Rows from block 7 of the image encoder of a small contrastive image-text model, named by matrix and row number. Rows with one number belong to one channel. Each number is 500 + 50 x the weight over its row's rms, rounded and kept within 0 to 999. All counts start at 0. Numbers have three digits each.
After each channel's rows are labels from the 100 images, of 14976, where the channel reaches its highest value: "patch colour" is the nearest of a few named colours to the mean colour under the peak; "strongest on" is what is common among them. Only what is clearly more common there than usual is listed. The data: photos of plants and fungi (iNaturalist). In brackets: how many of the 100.
# convs0: first 3x3 conv (encoder.blocks.7.convs.0.weight, 144x144x3x3, each kernel summed), inputs 0-47
# convs1: second 3x3 conv (encoder.blocks.7.convs.1.weight, 144x144x3x3, transposed, each kernel summed), outputs 0-47

convs0.50:520556523550550407501452476482449504514436554553490395593537535521631477383454486449484441613493387507456500508489534473432547529461499510482482
convs1.50:495528508570498447474445505472445538526461533531453476508584519487458453448486484491444501581405487509490567490473532467495529553481446539517477
patch colour: pink (29)
strongest on: order Asterales (50); family: Asteraceae (50)

convs0.93:432482491523486452479522537521525607452458517575473448487465477562543449410478439542432545591495506457498536494444559510417503514411553471440476
convs1.93:500570521460490578395523431446475483456432414418438570461526570519506439476476569563448507564554539438553449458536683483522514546457540459467469
patch colour: pink (26); white (25)
strongest on: order Asterales (33); family: Asteraceae (33)

convs0.27:484587473490486419590515510528587436531518449570386456487506557423552576477504468535541444532579475573497464541485501533554584491439441484394477
convs1.27:468543432558547577506460486635575465524484453550512502506500504538573522524536549498567462444452462548526446509503412503516485455454469520460506
patch colour: pink (35)
strongest on: order Asterales (42); family: Asteraceae (42)

convs0.6:560455462422439498532578558600496359462489556548530448495540498462520515487584466614539491541485495461406481518487496473427501426552496470480491
convs1.6:513460565440476514532508536488460441488519440509453505465538538478598624533577496558559529589473579466507498526562442425513491565398419452502557
patch colour: pink (34)
strongest on: order Asterales (33); family: Asteraceae (33)

convs0.109:447540534523522499476492514572458478440508550485444535556539474555519519432472531429461440602503448496552491524505463440367480488492470493532445
convs1.109:453538464532524486471519508448487529503520576483551483508551494483427428505453536618549519487524504483467482551485539440478496427423513503544487
patch colour: pink (28)
strongest on: order Asterales (57); family: Asteraceae (56)

convs0.100:481479444537454502533457491497542401510492490535439546510453586487510513441418520480470462606504438483485471551438482537450538472535540582527558
convs1.100:458539496469447528488460406512542422503462614540494398481512501486492483517572496489551456565451513499458513467484534452554480505629461522524533
patch colour: pink (33)
strongest on: order Asterales (43); family: Asteraceae (43)

convs0.36:485568564476539505437449410538514482504500446442463511429498450477521536478400471471514433449553390551561493556526416427450424522527513541487592
convs1.36:529498445433483489516440502539528512480495555506515609499535422549547568442550516506595608437446494542524528526555546475480554471541494494529553
patch colour: brown (61)
strongest on: order Asterales (27); family: Asteraceae (27)