Weights of a small contrastive image-text model: 64-pixel images, 90422 training examples.
Rows from block 2 of the text encoder of a small contrastive image-text model, named by matrix and row number. Rows with one number belong to one neuron. Each number is 50 + 12 x the weight over its row's rms, rounded and kept within 0 to 99. All counts start at 0.
After each neuron's rows are labels from the 100 texts, of 14976, where the neuron reaches its highest value: "tokens" is the input token at the peak. Only what is clearly more common there than usual is listed. The data: photos of plants and fungi (iNaturalist).
# fc1: MLP up (text_encoder.blocks.2.mlp.fc1.weight, 512x128), inputs 0-63
# fc2: MLP down (text_encoder.blocks.2.mlp.fc2.weight, 128x512, transposed), outputs 0-63

fc1.139:67 26 72 45 40 53 44 62 60 48 49 46 49 43 39 47 62 30 55 65 52 45 53 53 43 57 47 47 73 30 51 79 44 54 47 57 63 46 42 79 68 50 65 60 47 40 35 34 59 30 61 31 72 55 67 36 52 29 33 47 40 39 47 45
fc2.139:58 46 51 44 42 30 66 45 54 68 48 61 39 47 60 30 54 44 50 26 44 61 66 30 76 46 61 43 43 61 41 38 58 51 42 58 45 49 67 34 40 23 49 54 45 49 68 59 55 60 34 70 37 59 48 48 60 48 42 64 41 44 50 40
tokens: "lamiales"; "<end>"

fc1.445:47 51 42 67 41 58 32 38 60 35 69 51 52 52 50 73 51 54 27 80 50 57 45 54 71 65 53 24 49 66 37 62 52 56 39 31 65 51 41 58 44 58 36 39 51 61 58 50 64 61 54 45 49 39 63 65 50 27 40 68 50 44 32 32
fc2.445:40 45 44 60 75 50 53 45 39 62 69 45 52 40 56 58 64 43 47 47 34 48 53 44 45 47 47 50 51 59 77 30 49 39 45 35 47 44 42 39 62 38 58 39 33 55 39 52 69 63 41 48 70 53 23 63 50 39 43 38 27 48 55 34
tokens: "<end>"

fc1.468:51 33 55 43 62 59 50 63 40 59 52 35 51 59 31 57 57 39 58 67 38 42 58 58 53 55 38 42 30 53 48 50 55 53 60 63 59 56 38 53 82 58 42 57 47 51 56 24 50 37 61 42 55 72 42 52 63 31 56 54 47 37 38 36
fc2.468:64 66 56 77 60 34 50 73 57 42 61 59 53 48 38 57 51 59 56 36 47 65 42 22 28 48 66 54 53 22 53 55 52 54 48 54 60 37 52 55 50 47 61 42 52 66 39 50 59 74 44 60 53 39 40 56 47 60 47 42 37 65 27 45
tokens: "reptans"; "agaricomycetes"; "class"

fc1.269:71 53 36 38 58 41 38 42 34 52 52 31 41 65 55 81 39 57 25 40 29 38 51 68 58 41 53 51 45 76 69 57 51 47 46 48 52 56 65 48 39 44 45 44 65 74 51 68 56 49 57 55 62 33 45 34 46 52 55 51 46 49 40 41
fc2.269:50 63 56 57 41 49 55 71 55 49 54 62 51 49 54 60 38 43 38 35 38 57 52 54 57 44 46 45 41 34 56 55 36 65 48 39 30 37 62 52 32 50 63 28 63 41 22 31 50 47 42 65 71 63 28 54 47 40 25 56 72 49 45 45
tokens: ","; ")"; "<end>"

fc1.164:41 52 36 47 33 43 56 62 23 51 52 52 62 46 43 69 65 40 28 47 44 52 57 37 61 51 44 56 68 46 56 63 24 86 57 54 40 30 33 59 46 43 71 44 45 66 43 53 62 41 40 43 57 55 72 43 57 66 31 52 56 44 55 46
fc2.164:36 37 42 40 56 55 59 40 64 50 57 36 52 47 47 50 57 52 44 54 51 37 38 54 62 63 45 52 71 55 77 61 44 63 36 45 65 44 53 29 41 45 37 36 56 39 45 27 48 55 57 32 29 49 45 65 39 57 56 10 57 51 61 62
tokens: "order"; "<end>"; "caryophyllales"

fc1.194:52 53 54 53 25 21 58 38 80 61 51 46 45 59 62 64 53 38 58 47 44 55 58 59 44 50 54 47 38 37 45 36 44 35 40 33 24 43 53 35 57 35 64 47 36 63 50 48 57 18 68 52 54 42 35 35 29 34 54 67 31 45 41 30
fc2.194:57 26 62 32 67 60 57 64 24 43 31 48 64 67 32 58 51 62 44 58 35 57 34 54 58 58 61 45 54 59 51 70 63 47 70 63 45 53 43 65 58 63 73 56 44 45 29 55 42 61 37 37 40 32 74 62 61 60 55 50 39 29 55 46
tokens: "reptans"; "class"; "<end>"; "arvensis"

fc1.490:25 28 41 62 48 44 47 67 36 65 48 49 54 44 28 52 55 49 19 66 52 32 53 61 50 41 45 54 41 46 58 51 46 61 64 79 61 45 45 58 44 53 45 34 41 43 64 32 32 73 60 59 55 59 43 59 45 66 49 41 53 58 51 58
fc2.490:68 44 51 30 55 53 64 35 69 50 57 46 46 61 72 41 36 46 53 34 64 60 48 64 52 51 34 28 47 72 42 57 51 72 20 42 36 49 44 39 42 74 48 54 51 58 40 38 51 52 47 37 63 23 43 56 53 18 57 57 61 47 39 33
tokens: ","; "<end>"; "cactaceae"

fc1.69:46 56 37 50 51 33 65 67 47 55 36 40 39 41 47 48 20 45 35 69 21 49 37 62 33 40 62 49 57 80 59 68 59 51 62 60 44 39 56 46 22 47 48 44 48 50 68 51 73 42 53 55 34 39 55 52 34 36 41 51 43 56 36 36
fc2.69:49 42 72 45 38 56 63 29 44 19 35 38 56 56 71 51 63 34 52 43 49 44 63 47 62 56 43 51 48 57 63 30 33 58 53 29 55 53 61 45 82 47 26 40 43 46 50 59 62 59 40 63 38 61 47 53 49 39 59 40 43 43 44 41
tokens: "ranunculales"; "<end>"

fc1.413:55 55 48 58 36 68 57 47 46 55 14 37 54 65 41 65 39 50 34 55 48 57 43 55 48 64 47 41 60 41 53 50 63 56 40 46 53 53 53 54 74 54 45 49 32 47 56 61 83 57 64 66 42 58 55 49 42 41 61 47 57 57 46 34
fc2.413:50 55 47 48 54 70 50 41 59 61 74 45 65 49 32 49 70 45 38 42 42 52 58 44 60 53 51 73 41 39 54 60 53 44 62 45 28 60 42 47 51 58 47 54 56 60 40 55 48 41 79 42 56 64 53 53 33 56 46 68 60 52 39 60
tokens: "order"; "family"; "class"; "cactaceae"

fc1.484:46 43 43 66 64 42 47 36 54 55 58 64 41 40 45 63 77 50 43 54 61 51 54 48 63 52 47 31 72 58 53 68 67 64 60 63 53 52 53 65 35 49 57 58 23 62 65 51 71 56 36 75 50 80 67 63 59 54 27 59 47 54 36 63
fc2.484:56 48 57 35 28 29 43 50 43 26 40 55 44 31 64 48 50 53 57 65 55 52 43 56 35 58 41 41 59 46 50 33 39 74 50 54 25 50 58 45 58 65 33 63 36 49 53 73 42 50 66 64 41 54 71 58 57 58 67 68 27 77 39 23
tokens: "<end>"; "cactaceae"; "cactus"

fc1.470:46 39 51 54 47 31 62 36 71 63 27 44 44 51 50 60 52 48 50 44 64 55 52 55 44 19 65 61 52 67 60 57 46 45 49 60 42 16 33 55 53 53 47 34 61 56 46 35 65 48 70 49 65 71 65 59 56 63 52 71 49 62 53 48
fc2.470:63 60 50 68 54 54 49 54 40 55 40 54 53 59 69 56 56 39 38 23 30 41 43 53 35 53 54 33 29 63 70 52 42 68 44 28 49 59 46 53 45 32 52 52 48 46 21 53 66 52 43 37 17 34 57 63 54 49 35 39 60 52 60 66
tokens: "<end>"; "family"; "viola"

fc1.463:41 31 43 47 63 47 49 36 42 64 39 41 47 52 33 22 53 49 45 50 43 53 37 53 47 63 41 57 73 29 59 57 61 55 23 44 61 28 54 54 58 39 33 50 54 45 47 44 51 26 61 53 55 69 64 47 50 40 43 51 68 49 45 59
fc2.463:44 45 44 57 43 25 44 31 45 48 55 59 57 46 55 66 56 49 74 25 56 48 43 62 45 41 68 23 41 71 45 89 54 60 51 42 49 55 42 54 63 32 36 30 40 57 56 50 77 57 48 62 42 20 43 69 59 61 48 57 52 48 62 44
tokens: "lamiales"

fc1.49:40 52 44 54 27 45 44 39 52 47 28 30 51 47 25 49 49 32 30 51 48 57 50 49 39 40 46 15 57 46 55 80 46 38 50 34 49 52 60 73 45 33 56 59 57 47 27 51 64 50 64 47 40 51 57 65 48 54 54 72 54 80 35 66
fc2.49:40 47 43 78 44 30 30 43 44 50 53 53 52 55 50 33 48 47 64 70 60 48 55 54 44 49 49 73 61 48 50 50 64 49 47 66 57 62 63 47 47 39 40 40 51 44 72 26 60 45 48 48 71 73 29 68 37 47 50 46 34 32 65 38
tokens: ","; "class"; "magnoliopsida"

fc1.98:65 36 32 43 48 64 58 43 60 57 52 56 33 50 72 44 43 51 69 48 47 26 51 36 59 45 31 40 46 48 49 35 39 38 61 48 32 53 61 55 47 34 55 22 45 57 51 65 54 40 70 44 46 43 35 50 37 26 51 72 62 49 54 65
fc2.98:30 54 57 54 51 39 65 70 58 67 48 37 50 57 59 57 59 41 50 63 63 41 41 68 45 47 49 51 44 60 46 73 60 42 69 33 51 44 32 39 45 53 47 72 35 62 65 36 55 45 56 55 52 44 72 56 45 38 18 68 32 47 45 49
tokens: "reptans"; "<end>"; "order"

fc1.117:52 58 25 23 59 41 58 46 48 64 38 47 52 50 42 56 46 43 59 65 45 47 51 54 51 53 52 55 62 59 46 58 54 54 58 55 42 45 68 51 46 53 58 37 52 55 47 55 64 59 33 61 37 33 34 52 49 52 30 48 43 71 40 83
fc2.117:59 49 44 74 46 48 59 60 19 45 64 62 41 46 55 43 37 66 46 36 34 44 59 44 41 51 47 64 27 43 68 52 43 72 41 50 47 57 43 44 58 68 51 63 45 58 30 49 49 44 47 42 48 58 50 34 78 33 50 32 49 50 62 46
tokens: "ranunculales"; "<end>"

fc1.430:45 55 42 50 54 54 66 34 42 42 40 32 51 56 34 44 45 52 65 45 21 35 60 49 76 63 38 66 64 43 46 43 42 67 44 50 47 24 54 48 41 49 66 36 60 33 27 37 64 39 68 41 53 63 65 64 34 41 52 57 65 57 40 44
fc2.430:58 24 57 63 41 72 50 72 35 56 40 72 51 62 44 60 42 66 38 63 36 52 41 49 39 28 43 64 61 49 43 52 51 52 25 46 56 52 36 49 55 41 39 79 49 72 47 63 38 65 32 58 52 49 46 46 64 41 54 47 19 58 51 66
tokens: ","; "class"

fc1.353:40 65 46 54 43 39 43 46 38 73 34 48 25 74 36 65 36 49 20 52 61 47 56 54 39 64 52 53 51 34 43 33 54 54 49 39 57 49 35 48 51 37 70 23 61 34 50 36 60 79 65 47 61 60 50 69 59 47 53 60 47 65 43 40
fc2.353:50 44 30 35 53 58 36 48 73 63 53 51 77 20 51 47 70 44 47 47 39 53 43 26 41 43 54 61 45 51 64 69 70 31 39 35 46 36 27 58 45 59 35 73 59 47 43 59 64 20 51 47 49 60 52 38 38 36 56 48 52 45 41 69
tokens: "order"; "<end>"; "partridge"

fc1.392:37 46 42 44 41 68 53 52 43 53 55 41 45 55 47 67 31 71 63 50 38 47 45 64 41 24 50 63 57 45 34 69 62 52 44 57 56 69 50 45 69 53 54 43 76 65 57 50 58 16 54 38 60 63 59 37 36 48 58 37 59 56 64 53
fc2.392:66 66 49 64 67 46 54 34 47 59 37 54 52 65 47 39 86 48 33 52 56 50 66 30 75 48 42 68 52 43 54 48 51 58 60 34 57 40 70 56 61 44 46 55 48 47 43 56 44 48 39 62 36 55 51 51 54 52 36 40 47 59 52 61
tokens: "order"; "periwinkle"; "pipsissewa"

fc1.473:43 27 34 40 76 47 42 55 32 28 55 45 51 63 44 66 39 58 43 80 51 52 45 61 65 43 58 40 36 42 51 59 50 58 51 54 53 44 32 58 74 45 60 60 43 70 57 30 49 45 44 45 50 58 70 59 63 67 46 46 63 59 54 42
fc2.473:41 39 38 41 42 58 53 66 56 55 65 52 26 40 68 39 38 32 38 27 65 57 59 55 60 59 53 20 47 54 49 65 59 40 40 38 50 70 36 38 32 59 35 35 61 44 44 74 42 41 51 42 68 56 53 48 49 58 44 39 48 44 51 56
tokens: "<end>"

fc1.472:45 33 26 55 63 52 74 41 77 52 59 44 53 68 45 56 18 62 40 50 53 41 53 56 67 46 65 40 35 59 69 46 55 49 46 55 60 42 61 71 45 57 57 48 53 53 48 34 49 17 57 45 72 54 53 38 49 54 56 57 56 62 41 52
fc2.472:49 43 40 38 68 65 53 56 50 61 41 68 53 58 47 59 42 40 50 51 51 54 51 34 61 54 49 43 67 45 72 38 27 46 45 46 57 51 52 30 24 33 53 51 47 60 46 38 58 57 51 29 25 36 60 42 51 45 74 54 48 67 77 53
tokens: "laetiporus"; "pipsissewa"; "<end>"

fc1.2:48 60 57 74 63 65 62 56 43 58 40 48 41 45 57 53 48 43 51 60 61 81 64 63 40 40 37 53 83 60 59 48 41 50 60 47 50 53 55 33 39 58 35 32 32 37 50 57 72 50 63 58 45 59 64 45 47 37 43 58 42 50 44 72
fc2.2:44 55 40 60 49 40 69 49 48 62 58 40 32 48 43 55 38 69 52 83 32 34 54 66 37 60 48 57 32 42 46 56 73 33 56 39 28 44 49 65 66 44 41 77 62 74 48 60 44 45 45 54 57 53 56 37 66 26 38 34 53 56 34 47
tokens: "<end>"; "family"

fc1.295:40 56 39 50 46 54 50 32 38 54 44 48 49 27 37 44 51 56 50 49 42 44 59 56 61 42 39 68 68 49 64 87 42 33 52 39 37 50 47 53 49 68 68 68 43 60 48 55 53 48 64 41 32 57 58 60 43 49 49 59 66 41 53 65
fc2.295:55 50 53 30 44 29 57 68 38 35 30 52 58 66 57 56 54 46 51 51 61 61 48 75 65 50 53 54 32 37 38 44 63 86 39 57 49 44 63 64 49 42 38 50 61 39 57 41 77 38 34 55 71 67 55 60 65 63 56 31 50 50 41 63
tokens: ","; "thrift"; "pipsissewa"