{
  "model": "contrastive image-text model",
  "dataset": "photos of plants and fungi (iNaturalist)",
  "train_examples": 90422,
  "image_size": 64,
  "crop_scale_min": 1,
  "horizontal_flip": true,
  "translate": 0.12,
  "tokenizer": "word",
  "vocab_size": 1482,
  "loss": "softmax",
  "embed_dim": 256,
  "encoder_arch": "resnet",
  "encoder_norm": "batchnorm",
  "encoder_activation": "relu",
  "encoder_depths": [6, 6, 6],
  "encoder_kernel_size": 3,
  "encoder_stem": "deep",
  "encoder_avg_pool_shortcut": true,
  "encoder_widths": [96, 144, 208],
  "text_encoder_causal": true,
  "text_encoder_width": 128,
  "text_encoder_layers": 6,
  "text_encoder_norm": "rmsnorm",
  "text_encoder_norm_position": "pre",
  "text_encoder_activation": "squared_relu",
  "text_encoder_mlp_ratio": 4,
  "text_encoder_head_dim": 32,
  "text_encoder_fused_qkv": false,
  "text_encoder_bias": "all",
  "text_encoder_qk_norm": false,
  "text_encoder_parallel_block": false,
  "text_encoder_dropout": 0.05,
  "text_encoder_inner_norm": false,
  "text_encoder_positions": "learned",
  "init": "orthogonal",
  "residual_init": "none",
  "optimizer": "soap",
  "beta2": 0.999,
  "lr": 0.003,
  "beta1": 0.95,
  "shampoo_beta": 0.999,
  "eps": 1e-08,
  "precondition_frequency": 20,
  "max_precond_dim": 1024,
  "one_sided": false,
  "adamw_lr_other_params": 0.0014,
  "grad_clip": 3.0,
  "steps": 5200,
  "batch_size": 128,
  "epochs": 7.4,
  "lr_schedule": "cosine",
  "final_lr_fraction": 0,
  "warmup_steps": 150,
  "weight_decay": 0.09,
  "adamw_weight_decay_other_params": 0.05
}
Rows from block 10 of the image encoder of a small contrastive image-text model, named by matrix and row number. Rows with one number belong to one channel. Each number is 50 + 10 x the weight over its row's rms, rounded and kept within 0 to 99. All counts start at 0. After the name is the row's rms in percent of the matrix's.
After each channel's rows are labels from the 100 images, of 14976, where the channel reaches its highest value: "colour at peak" is the nearest of a few named colours to the mean colour under the peak. Only what is clearly more common there than usual is listed. The data: photos of plants and fungi (iNaturalist). In brackets: how many of the 100, against the usual share in percent.
# convs0: first 3x3 conv (encoder.blocks.10.convs.0.weight, 144x144x3x3, each kernel summed), inputs 96-143
# convs1: second 3x3 conv (encoder.blocks.10.convs.1.weight, 144x144x3x3, transposed, each kernel summed), outputs 96-143

convs0.133 089:53 47 48 49 54 44 45 50 60 41 46 49 47 64 55 54 54 35 55 57 48 46 45 54 56 52 56 57 34 62 57 38 63 72 50 52 50 39 50 37 46 68 67 40 37 68 31 46
convs1.133 087:41 44 61 55 46 59 51 52 42 51 43 46 32 54 39 30 58 49 54 60 43 37 49 52 55 46 67 56 44 35 57 41 49 63 52 36 28 54 52 44 50 45 53 32 49 37 41 41
colour at peak: purple (39 vs 0.1)

convs0.72 089:42 53 44 65 43 44 61 42 55 38 55 51 43 57 33 51 62 40 45 53 44 42 43 53 51 52 46 44 44 49 54 37 51 56 41 47 58 52 58 67 41 55 51 57 44 61 44 49
convs1.72 083:48 48 64 50 45 41 52 52 50 60 37 31 51 37 51 61 40 33 45 52 64 53 43 41 61 60 46 60 60 52 50 48 58 59 39 50 57 58 53 45 52 64 61 48 45 51 57 41
colour at peak: cyan (50 vs 0.5)

convs0.42 097:58 61 32 47 36 71 55 47 64 46 52 50 42 39 47 59 53 57 52 67 50 51 65 52 49 40 56 39 47 56 45 54 48 42 61 42 62 53 50 48 63 41 53 32 40 39 55 56
convs1.42 112:54 49 52 49 39 53 35 57 51 44 45 40 57 34 64 59 58 46 60 56 36 55 54 10 40 45 48 46 29 25 44 53 50 59 44 56 52 68 45 55 54 41 51 30 47 36 44 57
colour at peak: cyan (25 vs 0.5)

convs0.91 100:57 45 51 38 61 50 58 55 50 46 38 42 51 56 47 49 53 52 60 72 73 70 45 52 44 38 39 55 62 58 47 33 48 54 45 46 60 30 65 33 51 54 66 61 40 69 44 39
convs1.91 103:41 36 60 43 39 37 39 50 43 33 45 35 70 42 33 53 46 45 44 49 40 52 45 62 49 44 53 49 40 38 41 45 43 37 63 56 35 43 71 50 39 52 47 61 39 64 56 58
colour at peak: cyan (56 vs 0.5)

convs0.33 137:62 46 48 54 44 43 47 54 60 57 38 56 54 42 59 28 34 43 39 70 48 45 66 69 65 62 46 59 43 59 54 53 51 41 48 50 33 50 41 50 58 42 42 52 42 43 41 63
convs1.33 111:44 44 34 50 31 44 53 42 45 49 42 50 25 55 41 43 39 40 41 39 65 33 59 66 40 43 41 56 61 53 42 49 71 71 54 61 40 54 38 48 60 40 63 49 47 27 39 48
colour at peak: cyan (50 vs 0.5)

convs0.10 096:50 41 35 36 69 71 68 62 64 59 54 28 53 45 38 53 50 55 53 38 56 51 53 47 49 32 64 55 49 53 38 66 42 49 53 30 39 51 47 61 56 62 55 58 63 57 48 40
convs1.10 096:53 50 54 52 64 42 43 34 62 37 54 50 39 56 39 65 52 53 56 57 55 37 56 52 54 37 52 49 50 58 40 47 38 62 71 40 60 56 54 44 50 51 43 39 47 52 43 40
colour at peak: pink (53 vs 4.9); purple (31 vs 0.1)

convs0.36 110:48 56 38 45 58 43 50 43 56 66 54 54 54 57 44 50 52 38 41 57 45 37 36 56 43 59 39 46 43 63 56 44 57 46 61 55 54 47 50 45 58 41 41 49 47 56 14 47
convs1.36 107:44 54 56 45 63 51 38 39 48 50 64 60 44 52 37 28 39 38 16 43 53 38 30 55 56 47 27 45 44 66 49 49 57 28 57 61 54 44 50 47 51 47 58 44 45 48 53 27
colour at peak: purple (40 vs 0.1)

convs0.106 104:52 50 56 48 65 34 40 52 29 60 45 47 40 51 34 58 48 59 60 64 63 57 51 63 38 41 35 51 49 67 58 48 60 45 54 50 49 47 66 39 71 47 41 29 47 56 41 23
convs1.106 102:29 61 60 48 51 61 27 33 41 50 46 46 48 47 34 48 58 41 42 56 48 38 47 42 40 45 42 59 55 48 56 59 36 41 51 45 67 55 27 52 65 42 37 41 60 58 36 29
colour at peak: purple (48 vs 0.1)

convs0.23 110:73 37 33 49 49 54 59 56 58 43 53 55 41 39 43 26 57 63 56 42 74 48 43 43 38 41 42 38 52 48 32 62 53 37 44 69 54 58 53 60 39 50 47 53 59 39 53 44
convs1.23 122:59 71 44 52 34 39 64 60 58 45 40 50 51 46 71 45 45 43 49 34 59 60 55 53 63 40 34 47 58 43 46 55 52 40 58 51 34 65 45 47 53 64 52 62 50 29 36 48
colour at peak: purple (25 vs 0.1)

convs0.119 118:52 63 37 69 60 31 60 51 58 56 49 58 51 40 35 47 47 43 53 51 47 53 39 49 57 57 66 44 53 45 43 62 50 39 48 66 41 46 55 61 57 59 40 46 54 47 66 41
convs1.119 115:46 41 55 50 52 63 44 54 46 44 51 54 60 48 52 64 49 60 62 28 48 51 54 51 65 42 49 50 44 50 62 62 52 30 36 64 44 63 45 57 71 39 47 52 66 45 47 41
colour at peak: purple (52 vs 0.1)

convs0.142 076:52 40 38 46 40 53 33 52 45 53 40 44 32 55 44 58 43 49 21 52 49 33 62 45 56 37 38 51 42 54 75 61 40 45 44 61 43 35 45 48 62 55 51 55 41 60 51 61
convs1.142 084:46 62 62 74 51 57 46 68 49 54 55 60 53 76 54 45 53 48 43 53 52 37 44 71 55 43 52 56 58 37 41 34 54 49 59 52 69 55 55 57 40 50 66 41 54 46 46 37
colour at peak: purple (42 vs 0.1)

convs0.132 094:35 38 42 58 51 52 39 50 58 54 47 45 30 42 33 56 60 45 47 22 35 56 43 49 49 56 44 57 48 54 56 34 62 58 48 61 64 39 33 35 26 48 36 50 33 69 61 45
convs1.132 099:52 62 53 60 39 49 28 52 58 40 34 39 49 61 47 52 42 49 45 53 50 41 56 47 40 46 41 46 23 40 60 40 30 44 30 53 47 53 43 48 59 62 55 52 48 69 66 30
colour at peak: cyan (72 vs 0.5)

convs0.66 117:48 46 38 48 72 50 42 44 47 45 65 50 47 44 51 56 60 38 65 31 54 40 54 45 45 57 44 65 61 41 45 54 54 57 35 59 57 44 57 20 61 55 44 40 38 46 53 45
convs1.66 116:55 41 41 65 40 51 40 63 50 50 68 51 35 65 38 45 53 35 54 40 49 25 50 47 47 65 50 73 56 41 64 71 44 57 27 26 46 50 39 48 34 40 48 47 48 49 55 32
colour at peak: purple (45 vs 0.1)

convs0.84 120:48 62 48 55 43 58 38 51 47 62 62 49 46 49 35 53 40 48 46 60 50 62 47 58 40 48 50 42 32 44 46 49 54 41 57 58 51 36 62 41 40 33 52 60 68 34 46 62
convs1.84 129:39 63 48 40 45 48 34 31 48 43 45 52 48 48 41 42 49 56 34 48 58 44 39 47 44 36 36 48 49 50 47 56 62 52 48 55 41 52 57 65 41 21 39 42 69 57 60 45
colour at peak: purple (46 vs 0.1)

convs0.124 088:43 42 46 68 35 33 42 51 36 58 50 38 62 54 32 62 60 37 60 59 38 47 49 44 55 53 45 59 50 44 52 44 31 66 47 61 63 55 38 40 42 40 62 59 63 60 46 47
convs1.124 086:41 61 54 64 23 61 51 47 39 55 55 42 38 50 51 34 43 41 57 71 31 52 35 49 51 58 52 57 32 54 52 62 29 41 43 51 42 45 47 29 22 26 51 39 49 49 52 54
colour at peak: purple (39 vs 0.1)

convs0.104 105:63 49 43 72 46 42 59 52 39 44 42 34 40 67 42 62 58 51 60 41 25 58 41 33 51 48 33 57 38 67 60 48 43 62 33 51 52 50 52 48 48 50 51 47 39 51 56 41
convs1.104 096:43 56 41 61 36 75 42 61 57 44 43 44 58 49 58 48 51 43 49 59 42 53 61 70 47 54 51 53 58 45 53 42 49 44 26 46 48 58 57 58 48 54 59 49 30 42 59 60
colour at peak: cyan (65 vs 0.5)

convs0.54 084:59 33 50 29 62 41 41 48 54 38 33 53 41 45 42 53 52 51 58 34 26 55 42 68 49 42 47 50 42 43 63 74 40 47 56 61 57 50 60 27 46 45 48 38 35 42 56 40
convs1.54 091:51 31 40 63 41 55 51 58 52 47 52 57 52 73 53 46 69 63 57 38 48 58 67 43 60 45 48 59 36 59 48 64 46 63 74 29 39 69 39 43 46 53 47 49 63 46 40 45
colour at peak: purple (42 vs 0.1)

convs0.100 084:57 51 52 50 48 59 51 39 47 55 49 50 34 39 51 40 41 53 49 61 54 32 35 73 44 56 32 65 54 50 46 58 26 58 44 48 45 35 62 38 64 59 50 39 52 59 77 35
convs1.100 083:47 47 50 38 18 56 49 52 45 57 39 58 42 41 50 47 51 44 46 60 50 47 40 33 44 42 36 60 37 50 45 56 52 51 44 46 46 54 44 49 35 51 47 46 57 43 30 41
colour at peak: purple (50 vs 0.1)

convs0.86 076:63 50 40 56 46 51 45 63 62 49 41 53 41 68 59 33 42 57 44 51 53 39 55 56 41 39 50 49 34 50 67 47 51 44 28 56 53 50 69 48 59 46 47 28 39 48 37 49
convs1.86 073:23 53 42 61 42 37 59 40 64 39 55 54 54 59 43 54 63 73 59 50 48 63 81 52 35 55 54 46 62 47 59 54 43 63 51 48 38 59 35 55 42 65 48 52 49 41 41 44
colour at peak: purple (30 vs 0.1)

convs0.113 093:48 44 52 43 57 33 67 43 45 54 55 62 42 52 38 56 54 50 33 60 67 44 42 50 46 48 51 49 62 60 39 50 61 47 50 59 61 55 55 58 41 49 42 59 53 67 43 67
convs1.113 103:50 43 54 59 32 51 28 44 53 48 47 30 42 59 53 49 48 44 51 32 52 35 37 31 45 50 53 50 47 35 59 55 44 32 43 54 48 44 48 48 44 35 43 56 62 35 36 43
colour at peak: purple (38 vs 0.1)

convs0.58 114:49 39 47 44 44 45 56 54 35 61 52 42 42 39 69 61 43 51 41 53 54 61 40 38 59 43 49 43 50 34 53 79 67 43 39 49 53 41 48 62 41 55 55 57 42 51 35 29
convs1.58 103:59 31 57 44 49 60 46 46 39 49 51 50 55 56 51 36 54 36 43 62 56 72 38 47 54 45 36 44 47 42 49 62 46 40 64 56 67 46 61 61 38 37 45 37 61 47 50 48
colour at peak: yellow (53 vs 0.7)

convs0.32 093:51 55 52 54 33 42 55 48 56 48 49 58 52 43 39 49 51 54 56 59 43 47 41 52 54 42 58 44 44 45 52 71 37 32 48 72 44 55 55 25 37 42 66 54 47 52 39 48
convs1.32 101:52 59 50 40 37 45 50 53 54 36 46 55 40 51 64 51 53 33 46 64 49 62 38 46 36 35 53 40 54 33 56 54 40 42 36 62 40 67 59 46 40 53 55 37 51 44 33 45
colour at peak: purple (26 vs 0.1)

convs0.14 102:48 31 49 50 56 47 62 59 47 48 35 41 50 30 29 40 58 48 54 50 43 52 60 64 46 27 40 40 56 54 39 37 55 49 59 36 50 61 35 43 60 42 48 61 55 39 53 22
convs1.14 102:44 50 40 56 70 83 50 44 58 44 39 39 40 34 41 48 67 62 34 35 52 51 60 41 22 51 31 45 39 46 63 45 58 45 64 44 54 39 41 54 41 43 60 41 55 36 47 51
colour at peak: white (28 vs 1.3)

convs0.143 088:51 33 55 42 39 39 39 61 52 54 28 50 26 48 45 63 45 41 57 20 50 43 44 56 44 48 37 56 53 72 58 48 53 39 39 53 55 58 45 42 49 63 61 52 39 59 69 44
convs1.143 079:44 50 48 62 45 74 52 25 41 46 37 38 52 47 63 65 38 40 74 66 61 39 47 45 36 41 51 39 48 47 51 40 26 54 31 47 70 46 41 27 56 39 49 62 56 51 50 51
colour at peak: purple (36 vs 0.1)

convs0.19 105:41 43 53 48 64 42 54 46 53 62 59 49 55 39 55 51 65 57 39 38 47 51 41 49 55 52 62 43 42 48 60 53 39 58 47 29 41 54 71 44 44 45 61 53 48 35 54 69
convs1.19 097:66 51 53 34 40 56 64 56 51 45 38 65 49 43 28 22 42 49 63 35 39 55 52 52 54 62 67 54 50 61 51 72 52 60 47 31 58 54 28 54 37 39 59 44 62 47 52 50
colour at peak: purple (31 vs 0.1); pink (27 vs 4.9)

convs0.80 102:41 44 65 49 55 53 44 40 51 51 50 46 30 44 65 62 63 47 60 39 64 39 46 47 54 51 50 47 59 59 57 33 56 57 50 52 60 69 52 58 68 64 45 33 42 62 44 44
convs1.80 107:35 52 72 55 62 50 47 50 42 30 43 36 45 45 72 51 63 48 65 41 50 40 59 42 59 43 60 47 58 34 55 39 56 44 32 46 56 59 49 42 57 62 41 50 49 47 38 45
colour at peak: purple (42 vs 0.1); pink (25 vs 4.9)